Rows from block 9 of a small sound classifier, named by matrix and row number. Rows with one number belong to one neuron. Each number is 128 + 24 x the weight over its row's rms, rounded and kept within 0 to 255. All counts start at 0.
After each neuron's rows are labels from the 100 clips, of 14848, where the neuron reaches its highest value: "peak on" is the class under the peak. Only what is clearly more common there than usual is listed. The data: synthesized solo parts of chorales (CocoChorales). In brackets: how many of the 100, against the usual share in percent.
# fc1: MLP up (model.blocks.9.mlp.fc1.weight, 768x384), inputs 0-127
# fc2: MLP down (model.blocks.9.mlp.fc2.weight, 384x768, transposed), outputs 0-127

fc1.180 [117 101 148 147 104 128 115 141 135 119 167 165 124  86 134  70 117 130 105 157 138 100  61 102 143 132 148 126 175 169 124 101 143 115 115 101 121 141 115  91 114 168 176  71 158 164 129  68 126 135 123 134 129 131 110 101  97 109 115 114 143 127 131 146 123 140 109 148 134 103 180 115 139 178 116 129 164 114 125 147 154 100 136  78 106 113 123 116 152 140 146 121 133 124 123 178  92 141 154 163 128 136 128 130 136 101 128 119 129 132 148  94 124 101  93 125 110 132 152 134 133 130 206 142 107 112 162 165]
fc2.180 [132 132 120 138 111 104 121 141 138 154 116 149 127 174 130 143 103 149  89  85 115 121 135 148  86 183 106 126 121 123 102 153 121  69  97 135 179 113  87  85 144 152 123 114 128 148 134  97 102 165 115 148 137 103 123 138 185  88 102 135 135 162 135 146 132 171 153 121 154 105 115 118  66 102 157 138 118  91 148 130 119 101 134 152 103  59 112 109 173 128 115 128  75 118 129 124 101 148 127 113  98 157 117 135 145 128 155 160 152 135 128 101 156 123 136 113 137 100 121  91 174 167  93 143 142 131 124 141]
peak on: A#4 (34 vs 3.7)

fc1.298 [153 122 145 112  65 152 125 156 136 144 152 106 167  98 129 128 108 105 120 136 138 169  64 134 133  75 128 110  97  85 117 130 133  94  90 115 143 123 153 154 131 166 140 106 108 136 143 154 137 127 131  98 121 127 179  88 151 116 120  97 128 108 100 141 133 140 170 128 171 133 123 137 113 115 163 189 108 158 164 145 163 125 124 116 115 125 120 105 115  97 154 146 137 143 128 126 139 143 139 164  69 124 146 167 129 158 115 173 106 117 176  58 150 141 136 122 141 171 125 132 102 126 122 125 157 144 121 142]
fc2.298 [162 119 114 110 112 108 137 138 143 160 100 118 133 156 114 127 103 143 141 116 142 108 141 142 116 130 136 161 133 179 151 128  84 105 115 130 133  98 133 187 137 163 135 146 153  97 122 164 150 132  90 143 154 104 162 137 152 167 104 138 134 120 125  98 125  98 155 119 100 136 108 138 114 128  88  97 129  99 127 115 133 129 140 125 111 134  89 197 133 146 184 115 116 121  97 142 109 189 105 116 137 165 141 174 115 169 130  96 137 126  92 117 107 134 144 131 117 125 115 118 108 129 153  87 142 156 102 164]
peak on: A#4 (33 vs 3.7)

fc1.14 [118 161 121 163 177 145 123  90 145 127 159 153 132 153 130 113 134 124 158 127 141 175 129 102 167 110 143 130 128 104 147  84 103 158 196 140 132 104 120 108 138 133 129 126 103 101 148 119 109 141 139 136 173 145  87 113  99 140 105 107 156 115  99 114 106 135 162 132 130 138 120 144 142 129 136 112 117  97 132 144  91 147 157 113 155  96 128 145 104 120 112 141 148 108 144 131 142 167 133 145  93 113 120 142  75 114 129  95 147 119 122 108 160 115 148 117 131 156 171 137 126 117 158 151 138  99 190 161]
fc2.14 [159 121 110 152 101 152 135 139 118 127 134  69 129 142 125 133 106 153 134 126 129 133 109 156 122 165  73 143 126 144 144 126 117 140  79 127  91 112 126 175 131 218 107 113 141 119 140 147  70 114 127 102 140 128 119 116 122 125 141 148 103 125 124 113 103 128  93 127  93 140 100 180 132 120 146 174 136 191 128 135 168 166 129 150 129  76 149 102 148 128 153 139 134 116 114 125 142 142  91 141 113 135 140 124 125 178 140 125 134 130 130 125 123 101 160 160 143 149 124 122 134 138 122 112  97 168  94 171]
peak on: E5 (37 vs 2.4)

fc1.323 [157 139 135 123 124 125 120 139 132 142 134 104 146 124 120  96 142 114 159 125 168 122 105 146 137 175 163 127 116  74 135 104 113 121 128 110 128 117 100 130 126 123  82 138 114  65 131 120 127 119  92 134 144 125 159  83 122 105 124 141 109 133 128 115 116 125 106  88 138 176 163 138 150 146 120 129 146 160  93 127 109  90 161 154 105 195 111  93 118 126 106 168  89 165 147 125 162 138 142 167 111 115 106  89 164 149 139 125 139 124 139 144 136 118 138 118 158 100 133 152 132 102 141 146  91  83 102 119]
fc2.323 [102 136 115  84 119 131 112 115 145 138 162 124 140 129 134 118 149 154  98 115 153 128  94 103 135 133 122  97 114 104 101 154 105 103 179 137 147  82 115 163 147 137 148 128 146 152 125 123 125 130 109 105 130 145 141 116 124 165 127 132 134 126 147 121 153 101 137 150 127 128 120 121 136 126 122  93 138 131 147 129 146 145 104 108 122 121 115 159 142 122 125 128 115 132 133 103 138 138 159 134 129 150 128 113 128 154  87 130 166  95 104 145 123 134 128 133 109 161 123 116 110  86 113 108 136 100 153 144]
peak on: C5 (25 vs 3.1)

fc1.679 [102 131 117 121 157 162  91 151 127 106 125  99 140 165 112 138 118 111 116 141 113 173 103 135 172 104  88 136 115  96 167  98 110 145  87 115 142  98 136 134 134 121 161 135 144 145  92 185 117 118  82 127 164  84 132 162 169 124 137 118 114  75 110  77 121 133 130 111 125 150  99 144 104 134 153 135 125 167 119  80 118 142 120 158 154 136 123 104  97 114 130 151  99 137 110 114 133 108  93 133 113 129  88 105 130 132 134 174 154 150 114 164 115 119 126  96 123 109 155 122 155 124 127 113 128 108 119 165]
fc2.679 [129 129 119 126 131 115 156 122 140 121 112 141 125  69 147 137 136 136 146 142 113 123 122 137 139 146 149 158 134 129 164 114 140 181 210 137 133 205 170 116 129 165 151 143 140 169 125 170 170 106  99 161 132 171 142 124 148 102 103 118 144 134 106  93  87 179 132  99 133 151  78  91 171 154 125 133 179 164 115 129 117 116 180 113 143 162 124 143  85 107 152 130  78 114 141 134 148 108 140 135 125 103  96 166 107 112 125 170 126 126 125 125 133 141  96 143 150 141 111 158 131 108 143 147 147 134 138 178]
peak on: E5 (54 vs 2.4)

fc1.571 [127 111 132 200 132  78 117  92 104 133  91 154 131 136 135 108 113 108 116 102 131 123 111 130 147 111 166 107  99 116 127 110 136 136 162 145 120 126 160 111 101  70 102 129 139 163 145 125 113 112 147 114 123 116 168 128 146 123 141  95 122 162 116 179 116 108 134 152 107 122 167 123 134 149 166 121 108 151 120 146 131 147 133 115 132 166 136  91 181 149 134 115  86 129 103 126 142 124 130 118 107 144 116 144  98 109 110  89  81 111 142 137 184 122 150 126 105  74 128 126 139 148 103 114 130 120 149 181]
fc2.571 [131 145 146 107 120 100 120 124 127 151 123 135 126 169 162 117  71 133 169  98 112 132 162 133 121 164 111 162 110 144 130 125 145 100  95 133 137 121 109 117 158 168 141 161 119  95 135 158 158 156 172 118 136 105 130 129 181 133 156 142 104 120 141 131  95 101 144 135 170  93 103  61 116  92 112 111  81 122 146 142 111 134  88 160 133  70 139 147 157 129 139 126  67 134 150  95 126 121 118 131 128 122 142 131 112 135 132 144 141 132 143 126 159 110 131 148 126 130 131 175 177 115 135  94 126 137  93 146]
peak on: C5 (45 vs 3.1)

fc1.569 [116  96 129 150 136 147 130 127 107 129 107  66 130 116 148  87 137 147 120 184 150 122  98 112 162 102 142 179 140 144 102 112 142 138 115 116 171 150 102 124 160 139  99 128 139  90 183 110 143 124 105 153 106 126 149 106  97 148 116 140 130 142 168 175 141 131  44 113 107 116  87 114 158 155 112  94 119  88 124 124 151 148 155 167 136 150 122 145 142 126  92 116 131  81 127 145 129  92 167  45 130 122 124 112 160 126 154  84  71 105 138 138 146 103 141 138 121 121 124 144 166 140 118 128 144 146 111 161]
fc2.569 [102 125 116 117 135 130 126 135 147 158 145 108 135 130 131 129 166 113 149 115 146 111 138 148 142 170 133 156 127 137 145 118 149 114 105 132 111 118 127 121 127 109 129 174 130 144 143 104 107 150 147 151 140 141 120 121 142  99 164 150 144 123 135 134  81 105 113 165 112  66 107 146 144 136 127 129 156 143 107 139 184 134 122 133 150 117 167 122 120 123  99 157  91 138 168  96 112 163 109 161 130 108 151 112 142 121 132 145 133 124 127 128 150  98 129 129 136 120 126  98 179 107  96 161 129 132 159 168]
peak on: A#4 (36 vs 3.7)

fc1.752 [154 133 115  99  93 124 124  99 128 123 158 145 114 122 140 120 128 128  90  84 117 123  96 114 130 158 103 117 164 129 134 137 127 100 158 104 139 110 112 163  93 146 147 146  98 132 132 149 135 152  91 119 139 179 105 136 138 118 125 170 129 138 122 100 119  99 168 132 139 100 106  91 141 144 160 106 169 119 104 129 141 114 133 128 178 141 149 110  56 105 139 147 136 107 125 133 126 115 143 119 128 114 140 124 129 118 146 125 110 158 130 122 162 132 146  78 146  64  86 116  95  84  97 152 140 140 105 150]
fc2.752 [121 107 141 132 115  65 129 103 150 105  99 147 145  86 136 116 164 131 165 132  89 100 168 136 182 102  84 163 129 125 135 118 103 111 162 136 137 180  98 144 130 142 123 147 162 131 144 168 137  81 122 163 126 188 130 150  96 131 102  97 113 112 124  82 144 168 148 168 190 126 101  69 126 139 101 131 165 148 145 116 110 133 125  82 104 140 133 122  65 120 141 147 121 119 141 115  93 110 148 103 133 106 107 153 132 119 120 149 128  93  95 120 107 151 118 146 138 190 129 172 136  47 143 125 136 144 143 143]
peak on: F4 (34 vs 2.8)

fc1.6 [162  95 115 103 134 113 114 124 119 109 121 149 149 144 136 126 143 155 128 107 151 147 125 131 144 127 123 120 129 111 122 161 126  92 158 142 130 106 130 164 131 149 147  98 139 106 124 109 170 133 132 144 118 170 123 134 129 146 138 156 125 111 118 113 125  72  81 160 118 125 152 143 102  99 101 110 128 144 149 143 141 130 128 150 162 122 136  86 152 146 156 138 154 141 153 104 126 122  98 184 156 118  83 112  93 168 103 109  90 132  99 139 127 174 120 168 160 144 140  71 143 112 121 129 134 135  87 136]
fc2.6 [154 126 148 129 140 109 110 142 112 137 133 114 142 126 163 144 175 135  99 155 102 119 140 150 139  91 121 129 125 133 135 127 124 138  69 124 125 185 147 175 144 153 145 132  95 114 142 150 147 124 146 121 144  81 105 134 121 146  60 191 142 111 111 113  99 135 108 145 118 166  94 154  83 108 132  77 122 171  90 138 142 112 106 170 131 141  87 165 101 108 154 143 177 138  87 128 141  99 131 125 130 114 130 122 118 128  95 145 116 137 134 100 109 135 163 127 122 142 102 172 116 137 114 106 100 137 128 124]
peak on: B3 (34 vs 2.4)

fc1.208 [112 126 106  98 102 154 141 135 132 164 110 133 118  51 109 145 123 131 128 149 164 126 133  95 114 108 141 123  96 135 111 106 145 113 173 101 156  81 125 115 119 141 152 143 142 175 156 140 120 166 100 103 133 138 143 142 152 165 138 143 126 130 147 153 144 100  63 142 135 106  99 127 144 120 128 141 140 122 129 102 128 164 160 103 128 123 126  95 109 110 154 108 156 121 123  96 142 105 112 124 121 131 121 100 116 167 145 160 119 153 117 106 147 111 138 106 124 134 106 126 100 104 136 153 109 111 124 167]
fc2.208 [ 50 159 140 141 112 105 114  91 142 114 152  75 131 121  92 126 179 140 123  95 122 122 100 111 101 115 162 122 117 147 146 126 128 140 154 129 147 171 150  84 117 125 107 145 116 123 126 131 130 126 136 146 137 122 134 134 125 112 123 113 163 146 129 107 151 188 119 108 119  89 115 116 130 123 104 138 136 110 139 109 149 133  84 134 131 136 128 158 127 117 122  92  94 135 172 164 174 190 127 143 133 130 150 129 107 124 157  96 141  92 120 116 167 124 139 124 137 127 121 166  92 108 149  96 126  87 125 159]
peak on: D5 (25 vs 2.5)

fc1.25 [119 132 143 144 106 120 157 149 133 129 125 174 123 141  94 127 120  92  84 108 112 131 168  79 134 134 155 155 120 122 167  81 128 131 122 118 178 121 132 103  97  88 127 133 130 141 171 118 109 140 145 144 121 155 133 142 132 104 100 113 176  85 139 112 127  93 134 150 130 100 145 119 113 134 122 126 119 106 122 130 126  89 124 145 163 148 130 101 107 113  98 142 177 115 153  70 148 120 136 149  98 133 108 119  95 136  80  72 134 108 152 120 124 115 147 134 130 152 155 130 164 127 113 145 139 132 175 148]
fc2.25 [169 141 139 132 139 119 105 138 122 111 112 123 105 152 134 119 133 119  92  84 138 146  96 102 181 126 133 146 139 139 126 124 141 149  89 123 130 127 111 127 133 121 167 151 117 116 123 119 152  94 128 138 141 123 116 118 122 124 141 136 118 133 134 144 168  98 117 145 116 144 124 146 139 137 156 115 151 166 129 140  79 114 102 182 143 103 140 137 127 116 127 140 141 131  94 148 162  98 104  98  92 142 119 126 153 119 121 108 153 150 152 116 115  75 160 106 125 147 140 162 173 169  77 126 113 141 100  89]
peak on: C5 (30 vs 3.1)

fc1.119 [165 148 117 141 122  92 125 144 114 153 147 133 110 130  90  89  65 158 110 129 120 138 119 145 135 165 121 119 110  97 116 106 134 136 118 118 109 152 138 128 111 121 137 129 139 137 150 103 132 140 128 122 113 153 146 141 137 131 129  63 124 104 139 152 127 103  91 134 148  97 164  87 125  91 116 112 157 133 141 103 134 152 110  93 126  79  98 161  96 131 163 137 177 133 121 125 140  90 105 158 174 160 156 150 168 116 145 119 151 111 104 155 117 121 160 129 120 100  83 118 146 150 153 128  98 152 149 159]
fc2.119 [ 94 125 122 114 122 136 150 137 122 126 133 117 130 136 109 118  88 131 142 105 109 115 144 129  97 149 122 133 125 108 139 107 131 143 115 125 241 115 156 142 120  54 124 120 122 108 118 137 110  77  89 116 131 145 139 124 138 111 126  97 142 129 123 159 145 144 120 113 136 135 150 127 170 131 144 127 105  52 127  93 108 125 129 121 110 118 129 106 130 104 131 110 179 122 137 124 102 154 125  72 132 120 112 106 121  93 126 146 154 126 135 125 126 154 113 112 127 157 104 165 105 159 177 169 166 159 125 108]
peak on: F4 (46 vs 2.8)

fc1.287 [126 147 126 166 115 131 122 120 138 185 126 142 137 113 139 163 155 116 140 144 122 116 138 127  76 121 131  88 123 135 136  84 114 153  77 106  81  86 117 125 162 152 163 131 137 192 131 171 114 129 144  89  92 111 138 123 194 129 142  96 104 128 142 152 143 148 130 122 145 106 102 133 139 146 123 141 142  93 121 101 139 155 102 130 136 125  90  95 133 114 132  77 107 142  77 100 147 141 151 175 174 120 114 161  74 144 100 146 157 147 110 137 106 128 124 142 119 168 104 162 128  86 126  82  97 145 123 156]
fc2.287 [ 42 123 130 100 155 105 140 127 143 107 109 118 147 162 133 128 169 146 149  66 152 116 125 117 119 115 120 116 128 117 119 136 145 139 160 132 162 112 119 114 143  88 131 109 131 156 121 106 109 176 180  98 148  98 132 126 161 118 117 129 105 137 138 132 128 150 169 136 104 113  90 144 145 141 134 199 122 168 121 133 166 104 125 158 119 116 146 129 132 125 142 139 107 141 141 141 101 147 121 115 110  98 117 129  86 163 101 144 113 100 115 154  90 147 111 112  97 132 133  91 125 102 142 114 165 130 140 187]
peak on: B3 (33 vs 2.4)

fc1.557 [130 121 130 134 121 128 128 110 166 132 127 124 121 109 105 168 118 131 120 136 160 106  92 130 132  86  97 144 101  93 134 142 137 163  87 142 135 159 112 121 151 100 138 141 142 104 184 151 151 160 133 127 126 153 145 148 137 134 108 116 146 160 104 134 139 106 180 117 130  36 100 118 134  95 147 108  95 160 159 136 107  87 124 111 120 113 121 144 107 176 168 136 111 118 104 133  71 124 102 126  92 122 140  87 107 108 136 137 137 148 151 133 126 105 164 111 127 178 138 133 156 106 159 131 150  94 128 179]
fc2.557 [156 136 144 131 106 209 150 136 120 106 134 163 117  92 120 115 118 140  94 202 102 133 130 141 120 154 117 129 138 107 139 142 127 155 117 133 231 175  85 128 126 142 171 122 114  96 146 124 162  87 102 138 161 121 119 150 146 128 116 111 144 101 130 113 126 131  71  99 109 137 144 109 115 173 126 131 118 144 138 149 142 168 146 125 104 101 130 120 167 121 140 119 159 124 148 139 179 152 116 161 163 102 137 170 137 150 123 144 185 154 144 115 179 129 120 147 133  80 156 136 132 156 125 129 111  46 110  91]
peak on: F4 (34 vs 2.8); D#4 (29 vs 3.4)

fc1.730 [102 140 115 121 117 131 161 141 154 170 118 155  97  55 111  96 125 123 100 132 149 154 103 134 135 117 116 129 136 107 113  79 119 145 162 113 141 116 113 127 137 167 158 135  98  82 129  89 126 144  98 146 143 127 166 159 113 102 129 165 111 173 126 126 120 122 106 129 146 134 103 156 176 117  89 116 147 135 154 161 150 123 148 169 123 125 109 115 129  96 119 151 175 130 170 155 191 119 119  64 132  81  97  76 120 128 116 120 133 143 113 134 125 119 115 147 127 131 136 122 123 171 129 160  68  70 184 150]
fc2.730 [136 164 113 125 166  79 118 115 144 127 134  83 119  86 124 116  94 135 134 110 119 121 123 130 145 150 121 153 120 154 133 141 135 103 110 136 130 114 156 100 128  91 151 135 161 120 120 162 140 143 145 125 122 176 153 127 143 109 129 141 160 112 149 159 134 125 121 127 134 182 122  63 169 117 143 145  92 104 148  98 111 166 103 157 126  99 127 122 129 137 147 136  89 135 165 155 134 106 100 138 126 148 129 122 148 129 104 165 181 112 165 135 126  92 139 124 130 166 139 157 184 160 123 116 122 142 100 173]
peak on: E5 (35 vs 2.4); F5 (31 vs 2.4)

fc1.49 [144 111 131 112 117 145 138 110  71 113 155 122 151 123 119 161 107 118  77 125 133 147 170  99 125 116 159  76 130  99 129 121 123 127 149 125 126 107 139 120 137 131 114 139  95 127 153 175 149 149 127 113  88 102 115 157 140  88 141 127 134 115 101 180 112 117  81 140 149 115 139 148 112 123 146 112 177 118 111 149 111 131 142 160 147 128 147 155  96 123 107 100 110 159  74 138 150 100 167 130 125 160 143 145 145 146 113 140 122  83 129 166 111 109 201 144  80 107 132 146 119 128 152 149 171 138 145 110]
fc2.49 [ 80 137 142 120 141 139 123 140 119 160 120 140 128  80 125 133  89 147  65 131 135 129 117 130  92 160 123  61 133 101  87 180 145 161  87 118 169  86 140 142 159 138 128 112 172 176 100  74 137 152 129 151 126 104 120 121 151 116 101 152 120 126 147 137 119 155 120 112 100 127 118 125 103 141 137 123 128 121 107 135 107  92 122 156 111 154 126  91 152 123 146 116 139 133 150 143  99 153 124 123 126 153 141 148 156 142 148 135 118 101  75 118 139 151 155 107 130  93 155 130 112 106 131 157 101 112 158 136]
peak on: F4 (32 vs 2.8); F#4 (26 vs 2.7)

fc1.334 [149 116 137 120 101 154 109 125  79 166 107 177 123  88 132  71 116 160 127 118  97 166 142 119  98 137 107 144 101  84  79 160 152 146 160 136 115 144 107 124 148 118 128 129 139 119  85  98 126 139 133 153 149 109 153 142 137 142 105 132 132 134 100 151 143  73 139 108 176 181 120 138 133 175 164 160 124 158  79 150 101  95 106 113 115 134 122 115 141 111 116 159 133 145  89 167 126 136 103 122 149 122 122  64 144 107 140 123 142 163  75 130 124 112 158 136 119 135 106 128 149 104 118 113 122  90 117 141]
fc2.334 [ 90 113 138 132 133 103 115 134 113 111 115 148 108 120 117 117 142 157  69 162 140 120 147 163 123 110 106 137 123 155  91  96 140 130 118 129 109 106 150 154 133  74 137 131 164 130 118 146 156 140 155 121 132  78 116 125 125 177  76 133 157 127 128 147 134 114 133 127 156 157 134  96 134 116  90 104 157 166 116 132 123  94  97 137 112  99 123 178 129 113 138 125 123 148  96 140 116  94 171  98 137 131 111 153 125  90  84 160 160 117 121 139 134 155 126 147 134 120 131 135 108 130 160 154 104 155 120 171]
peak on: B3 (37 vs 2.4)

fc1.295 [168 148 128 135 162 128 117  94  87 114 153 118 149 102 154 151 130 116 132 120 130  64 157 128 141 100 177 138 127  93 118 124 111 122 149 130 169 143 146 115 141 130  95 124 163  75 144 146 122 120 126 104 117 129 105 150 116 145 124 152 143 162  83  96 124  72 111 136 120 137  74 131 118  88 147 124 139 135 171 127  58 118 127 163 162  90 123 107  92 131 123 139 114 132 120  85  96  74 192  86 122 132 144 139 129 132 125 118  99 120 108 158 132 128 106 112 105  98 114 214 113 109  96 131 152 132 122 149]
fc2.295 [ 89 127 139 119  89  84 175 131 132 143 150 132 133 108 129 133 141 131 108 131 144 113 147 121 105 189 123 143 141 156 102 126 139 123 100 122 129 168 102 112 134 115 144  85 113 122 116  95 100 126 133 117 131 125 150 132 133 108 153 119 132 137 117 136 131 175 169 110 124  91 173 143 100 132 137 133 138  91 120 149 106  85 115 147 153  55 125 130 150 112 132 103 140 131 134 119 145 165 120 110 135 100 115  96 126 150 111 127 107 154 103 133 147 148 148 159 138  96 127  67 140 154 116 120  88 117 134 169]
peak on: F4 (30 vs 2.8)

fc1.105 [119 117 143 137 107 108 151 121 116 125 133 132 158 161 113 135 140  98 106 118 112 108 125  94  91 136 100 186  89  97 107 139 120 101 145 126 139 124 111 134 113 134 108 115 111 156 130 148  93 135 133 102  92 149 108 101 140 124 122  98 114 105 130 105 134 135 117 150 129 128 137 100  90 174 157  96 120 115 134 148 125 173 111 150 139 125 120 145 116 163 121 128 135 163 111 109 144 105 137 101  70 158 151 138 118 138 106 107 109 100 167 118 124 153 120 140 127  82 107 115 174  95 149 103 154 176 173 146]
fc2.105 [148 148 116 131 150 147  99 147 117 136 127 165 133 154 172 101 145 138 142 124 133 118  79 147 153 167 113 153 134 155 124 157 120 115  46 133 138 141 126 124 133 115 171 119 145  67 125 150 164 118 137 112 125 140 155 124 132  89 109 155 141 122 106 111 159 145 143 143 162 145 135  90 144 132 135 117 113  97 114 117 155 157  74 100 130 142 109 160 116 130 151 168 131 151 147 118 130 100 104  95  98 118 106 108 132 134 136 187 110 152 142 141 114 119 135 125 119 161 133 144 183 137 120 140 103 169 113 145]
peak on: C5 (31 vs 3.1)

fc1.194 [101 139 123 119 134  78 124 158 120 125 140 149 112  98 137 142 130 141 118 143 156 160 131 131 125 150 146  92  94 132 125 124 124 128 126 137 194 134 101 141 128 118 123 155 117  93 146 130 125 142 124 147 143 107 132 163 121 156 148 132 119 149 124 141 123 100 156 128 164 118 122 125 109  98  77 125 114 114 124  97 151 116 134 139 176 139 103 134 167  97 141  82  55  94  93  71 130 135 157 119 130 156 132 131 156 182 134 110 147 135 146 111 113 154  94 155 109 123 121 188  84  99  86 140 112 138 154 138]
fc2.194 [132 120 140 102 145 201 118 137 126 125 144 151 124 168 105 125  98 101  85  98  91 139 145 138 128 105 110 106 107 102  76 117 108  99 156 134 117  95 142  98 131 101 162 135 104 150 155 176 104 119 149 141 118  81 158 149 144 122 129 134 130 133 136 126 184 114 135 116 155  90 170 130 131 127 142 116 123  88 136 118 105 132  86 158  96 113 120 154 178 144 137 116 151 133  91 152 138  86 135 137 105 137 124 119 110 128 122  83 184 109 119 124 133 110 125 137 140 133 157 177 128 208 149 131 107 133 122  93]
peak on: D5 (27 vs 2.5)

fc1.285 [154 153 129 132 110 108 159 125 137  70 106 106 132 106 131 137 124 127 127 136 123 155  95 149 107 111 136 147 136 167 111 136 154 100 120 106  59 113 124 153 122 164  87 126  88 105 117 139  99  84 157 164 114 118 120 146 104 168 135 134 105 126 108 139 154 143 142 117 142 121 182 120 149 141 138 147 114 131 115 141  99 118 122 116 145 129 166  74 147 124 157 137 146 150 154 138 117  99 113 145 121  97 141 113  63 108 129 135 126 136 167 132 153 122  90 115 105 162 119 111 160 136  73 118 136 136 124 136]
fc2.285 [152 102 132 106 135 119 132 141 107 124 119 135 127 154  93 143  86 111 120 156 156 141 156 129 139 114 156 150 128  82 122 139 140 126 164 133 198 102 133 122 126 145 151 157 126 111 152 138 174 130 147 132 142 173 132 128 133 144 134 112 133 128 136 173 110  97 122 109 114 178 125 165 102 113 122  98  91 108 125 134  97 109 159 122 134 149 132 149 121 139 151 103 148 127 113 138 102 157 148 119 144 109 107 141  76 122 125 144 124 113 136 155 146 150 106 118 119  68 129 101 136 147 175 157  88 100 152 108]
peak on: C5 (26 vs 3.1)

fc1.524 [ 98 140 137 113  80 170 113 156 108 135 115 153 130 115 147 114 115 171 119 151 116 108 121  98 150 168  67 138 130 114  83  90 136 125 171 179 102 166  83 104 122 153 118 182  91 135 131 108 162 135 167 129 138 128 135 143 126 107  91 133 174 126 105 178 139 109 159 116 137 142  85 161 158  99 134 148 112  97 136 113  98 138 138 108 145 139 137  75  94 116 131 137 143 118 126 100 130 151 123 108 116  93  91 169 153 161 169 100 134 120 146 118 136 127 148 147 130 135 127 115 150 110 190  86 141 113 143 149]
fc2.524 [111  99  98 133 140 141  97 138 123 104  91 145 133 134 138 148 170 137 156 159 141 132 121 114 138 136 137 126 126 103 193 104  99 125  95 134 101  70 167 160 122  68  83 118 142 147  95 126 141 132 162 136 135  95 126 129 141 122 165 139  97 132 135 136 135 127 152 121 113 132 130 160  84 113 175 124  71 113 155 128 140 163 139 132 124 162 130 100 128 120  98 137 152 122 136 132 145 106 140  85 121 122 111  95  93 144 127 111 129  97 151 123 132 120 138 103 131 121 174 132 101 131 156 124 161 151 104 163]
peak on: F4 (47 vs 2.8)

fc1.739 [116 124 130 117 130 114 145  93 115 124 150 111 139 106 145 116 114 127 162 144 112 145  77 115 134 123 151 147  83 163 143 153 111 127 146 134 116 146 108 108 137 134  81 118 133 143 130  91 109 158 126 141 134 149 144 145 149 135 121 158  82 129 100 152 139 149 113 171 166 126 122  85 147 147 127 124  78 115  88 143 139 126  94  72 143 146 148 154 121 128 131 111 105 123 114 169 127 104 111  89  58 150  73 119 112 139 118 116 119 219 147 147 106 159 115 122 124 147 154 162 120 147  95 119 138 125 125 107]
fc2.739 [136 114 123 117 132 128 148 107  88 137 128 113 129 182 132 142 143 118  82 143 122 116 136 138 118 122 125 155 132 139 109 115 165 162 116 136 123 179 132 127 155 149 150 146  99  86 123  92 157 132 108 115 136 115  79 114 130 118 115 125 107 123 146 117 123  98 123 125  91 125 126 127 170 122 148 153 172 161 114 146 141 117 110 111 160 158 122 139 178 143 117 151 163 150  86 119 134 102 147 198 116 103 152 102 129 135 137 127 131 172 108 114 171 139  93 130 156 141 119  82 112 125 114 142 173 122 189 119]
peak on: E5 (31 vs 2.4)

fc1.22 [147 151 142 142  93  99 135 121 167 126 138  98 142 143 130 129 154 100 107 158 125 152 129 143 145 127 127 120 150 173 113 118 110 130 138  97 124 119 111 141  73 164 174 120 138 126 140 128 135 115 121 150  96 129 121  93 110 158  95 150 150  95 182 100 135 158 135 115 115 100 151 109 108 117 132 122 113 159 131 130 120 124 144 120  71 168 128 130  92 161 118 115 130 167  56 146 138 137 132 149 130 150 133 149 130 142 110 126 128 141 143 137 160 120 125 129  99  99  91 138 102 125 184  92 126 141 157 110]
fc2.22 [201 127 120 102 116 132  91 134 120 110 126 119 138 116 120 117  90 130 135  68 133 134 165 136 136 175 101 146 117 125 115 145 146 102 146 136  76  84 106  72 144  91 136 135 134 138 119 122 159 163 145 134 150 162  75 126 120 126 126 135 121 150 122 125 140  84 155 148 148 140 163  88 175 127  99 108 128 130 139 137 145 144 138 160 126 106 109 131  83 141 135  95 126 139 145 135 115 131 101 144  84 176 139 125 141 139 147 139 113 122 190 132 153 127  93 122 118 154 145  90 147 136  79 141 137 127 120  96]
peak on: A#4 (40 vs 3.7); B4 (31 vs 3.1)

fc1.258 [153 125 133 145 103  98 122 112 134 104 120 132 134  98  98 121 140 131 135 164 126 149  97 133 102 147 117 110 126 118 105 123 130 157 183 107 126 140 124 105 125 128 171  66 152 124 146 108 136 130 121 124 136 142 176 134 156 120 105 129 110 117 169  62 126 112  98 107 131 146 147 160 136  80 105 126  95 130 130 130 154 155 152 115 101 134 137 153 146 123 146 136  97 118 118 163 141 118 114 102 121 154 139 145 153 167 126 157 107 128 187  84 149 157 115 105 120 212  81 115 109 139 106 103 100  83  78 187]
fc2.258 [139 155 142 107 100 119 140 106 104 105 124 141 122 112 129 120 136 158 127 123 111 143 131 100 137  74 136 100 124 123 118 110 132 153 148 121 187 187 121 139 119 134 128 146 129 101 107 127 113 108 113  88 131  91 149 137 149 137 131 131 180 129 136  66 168 151 142 131 103 144 114 101 119 144 124 182 103 130 150 127 142 156 141  98 168 157 138 114 140 114 138 124 126 129 169 113 179 173 116  92 133 138 119 118 143 146 149  71 155 128 126 117  77  73 140 145 129  93 134 144 126 144 143 103  78  74 140 159]
peak on: F4 (47 vs 2.8)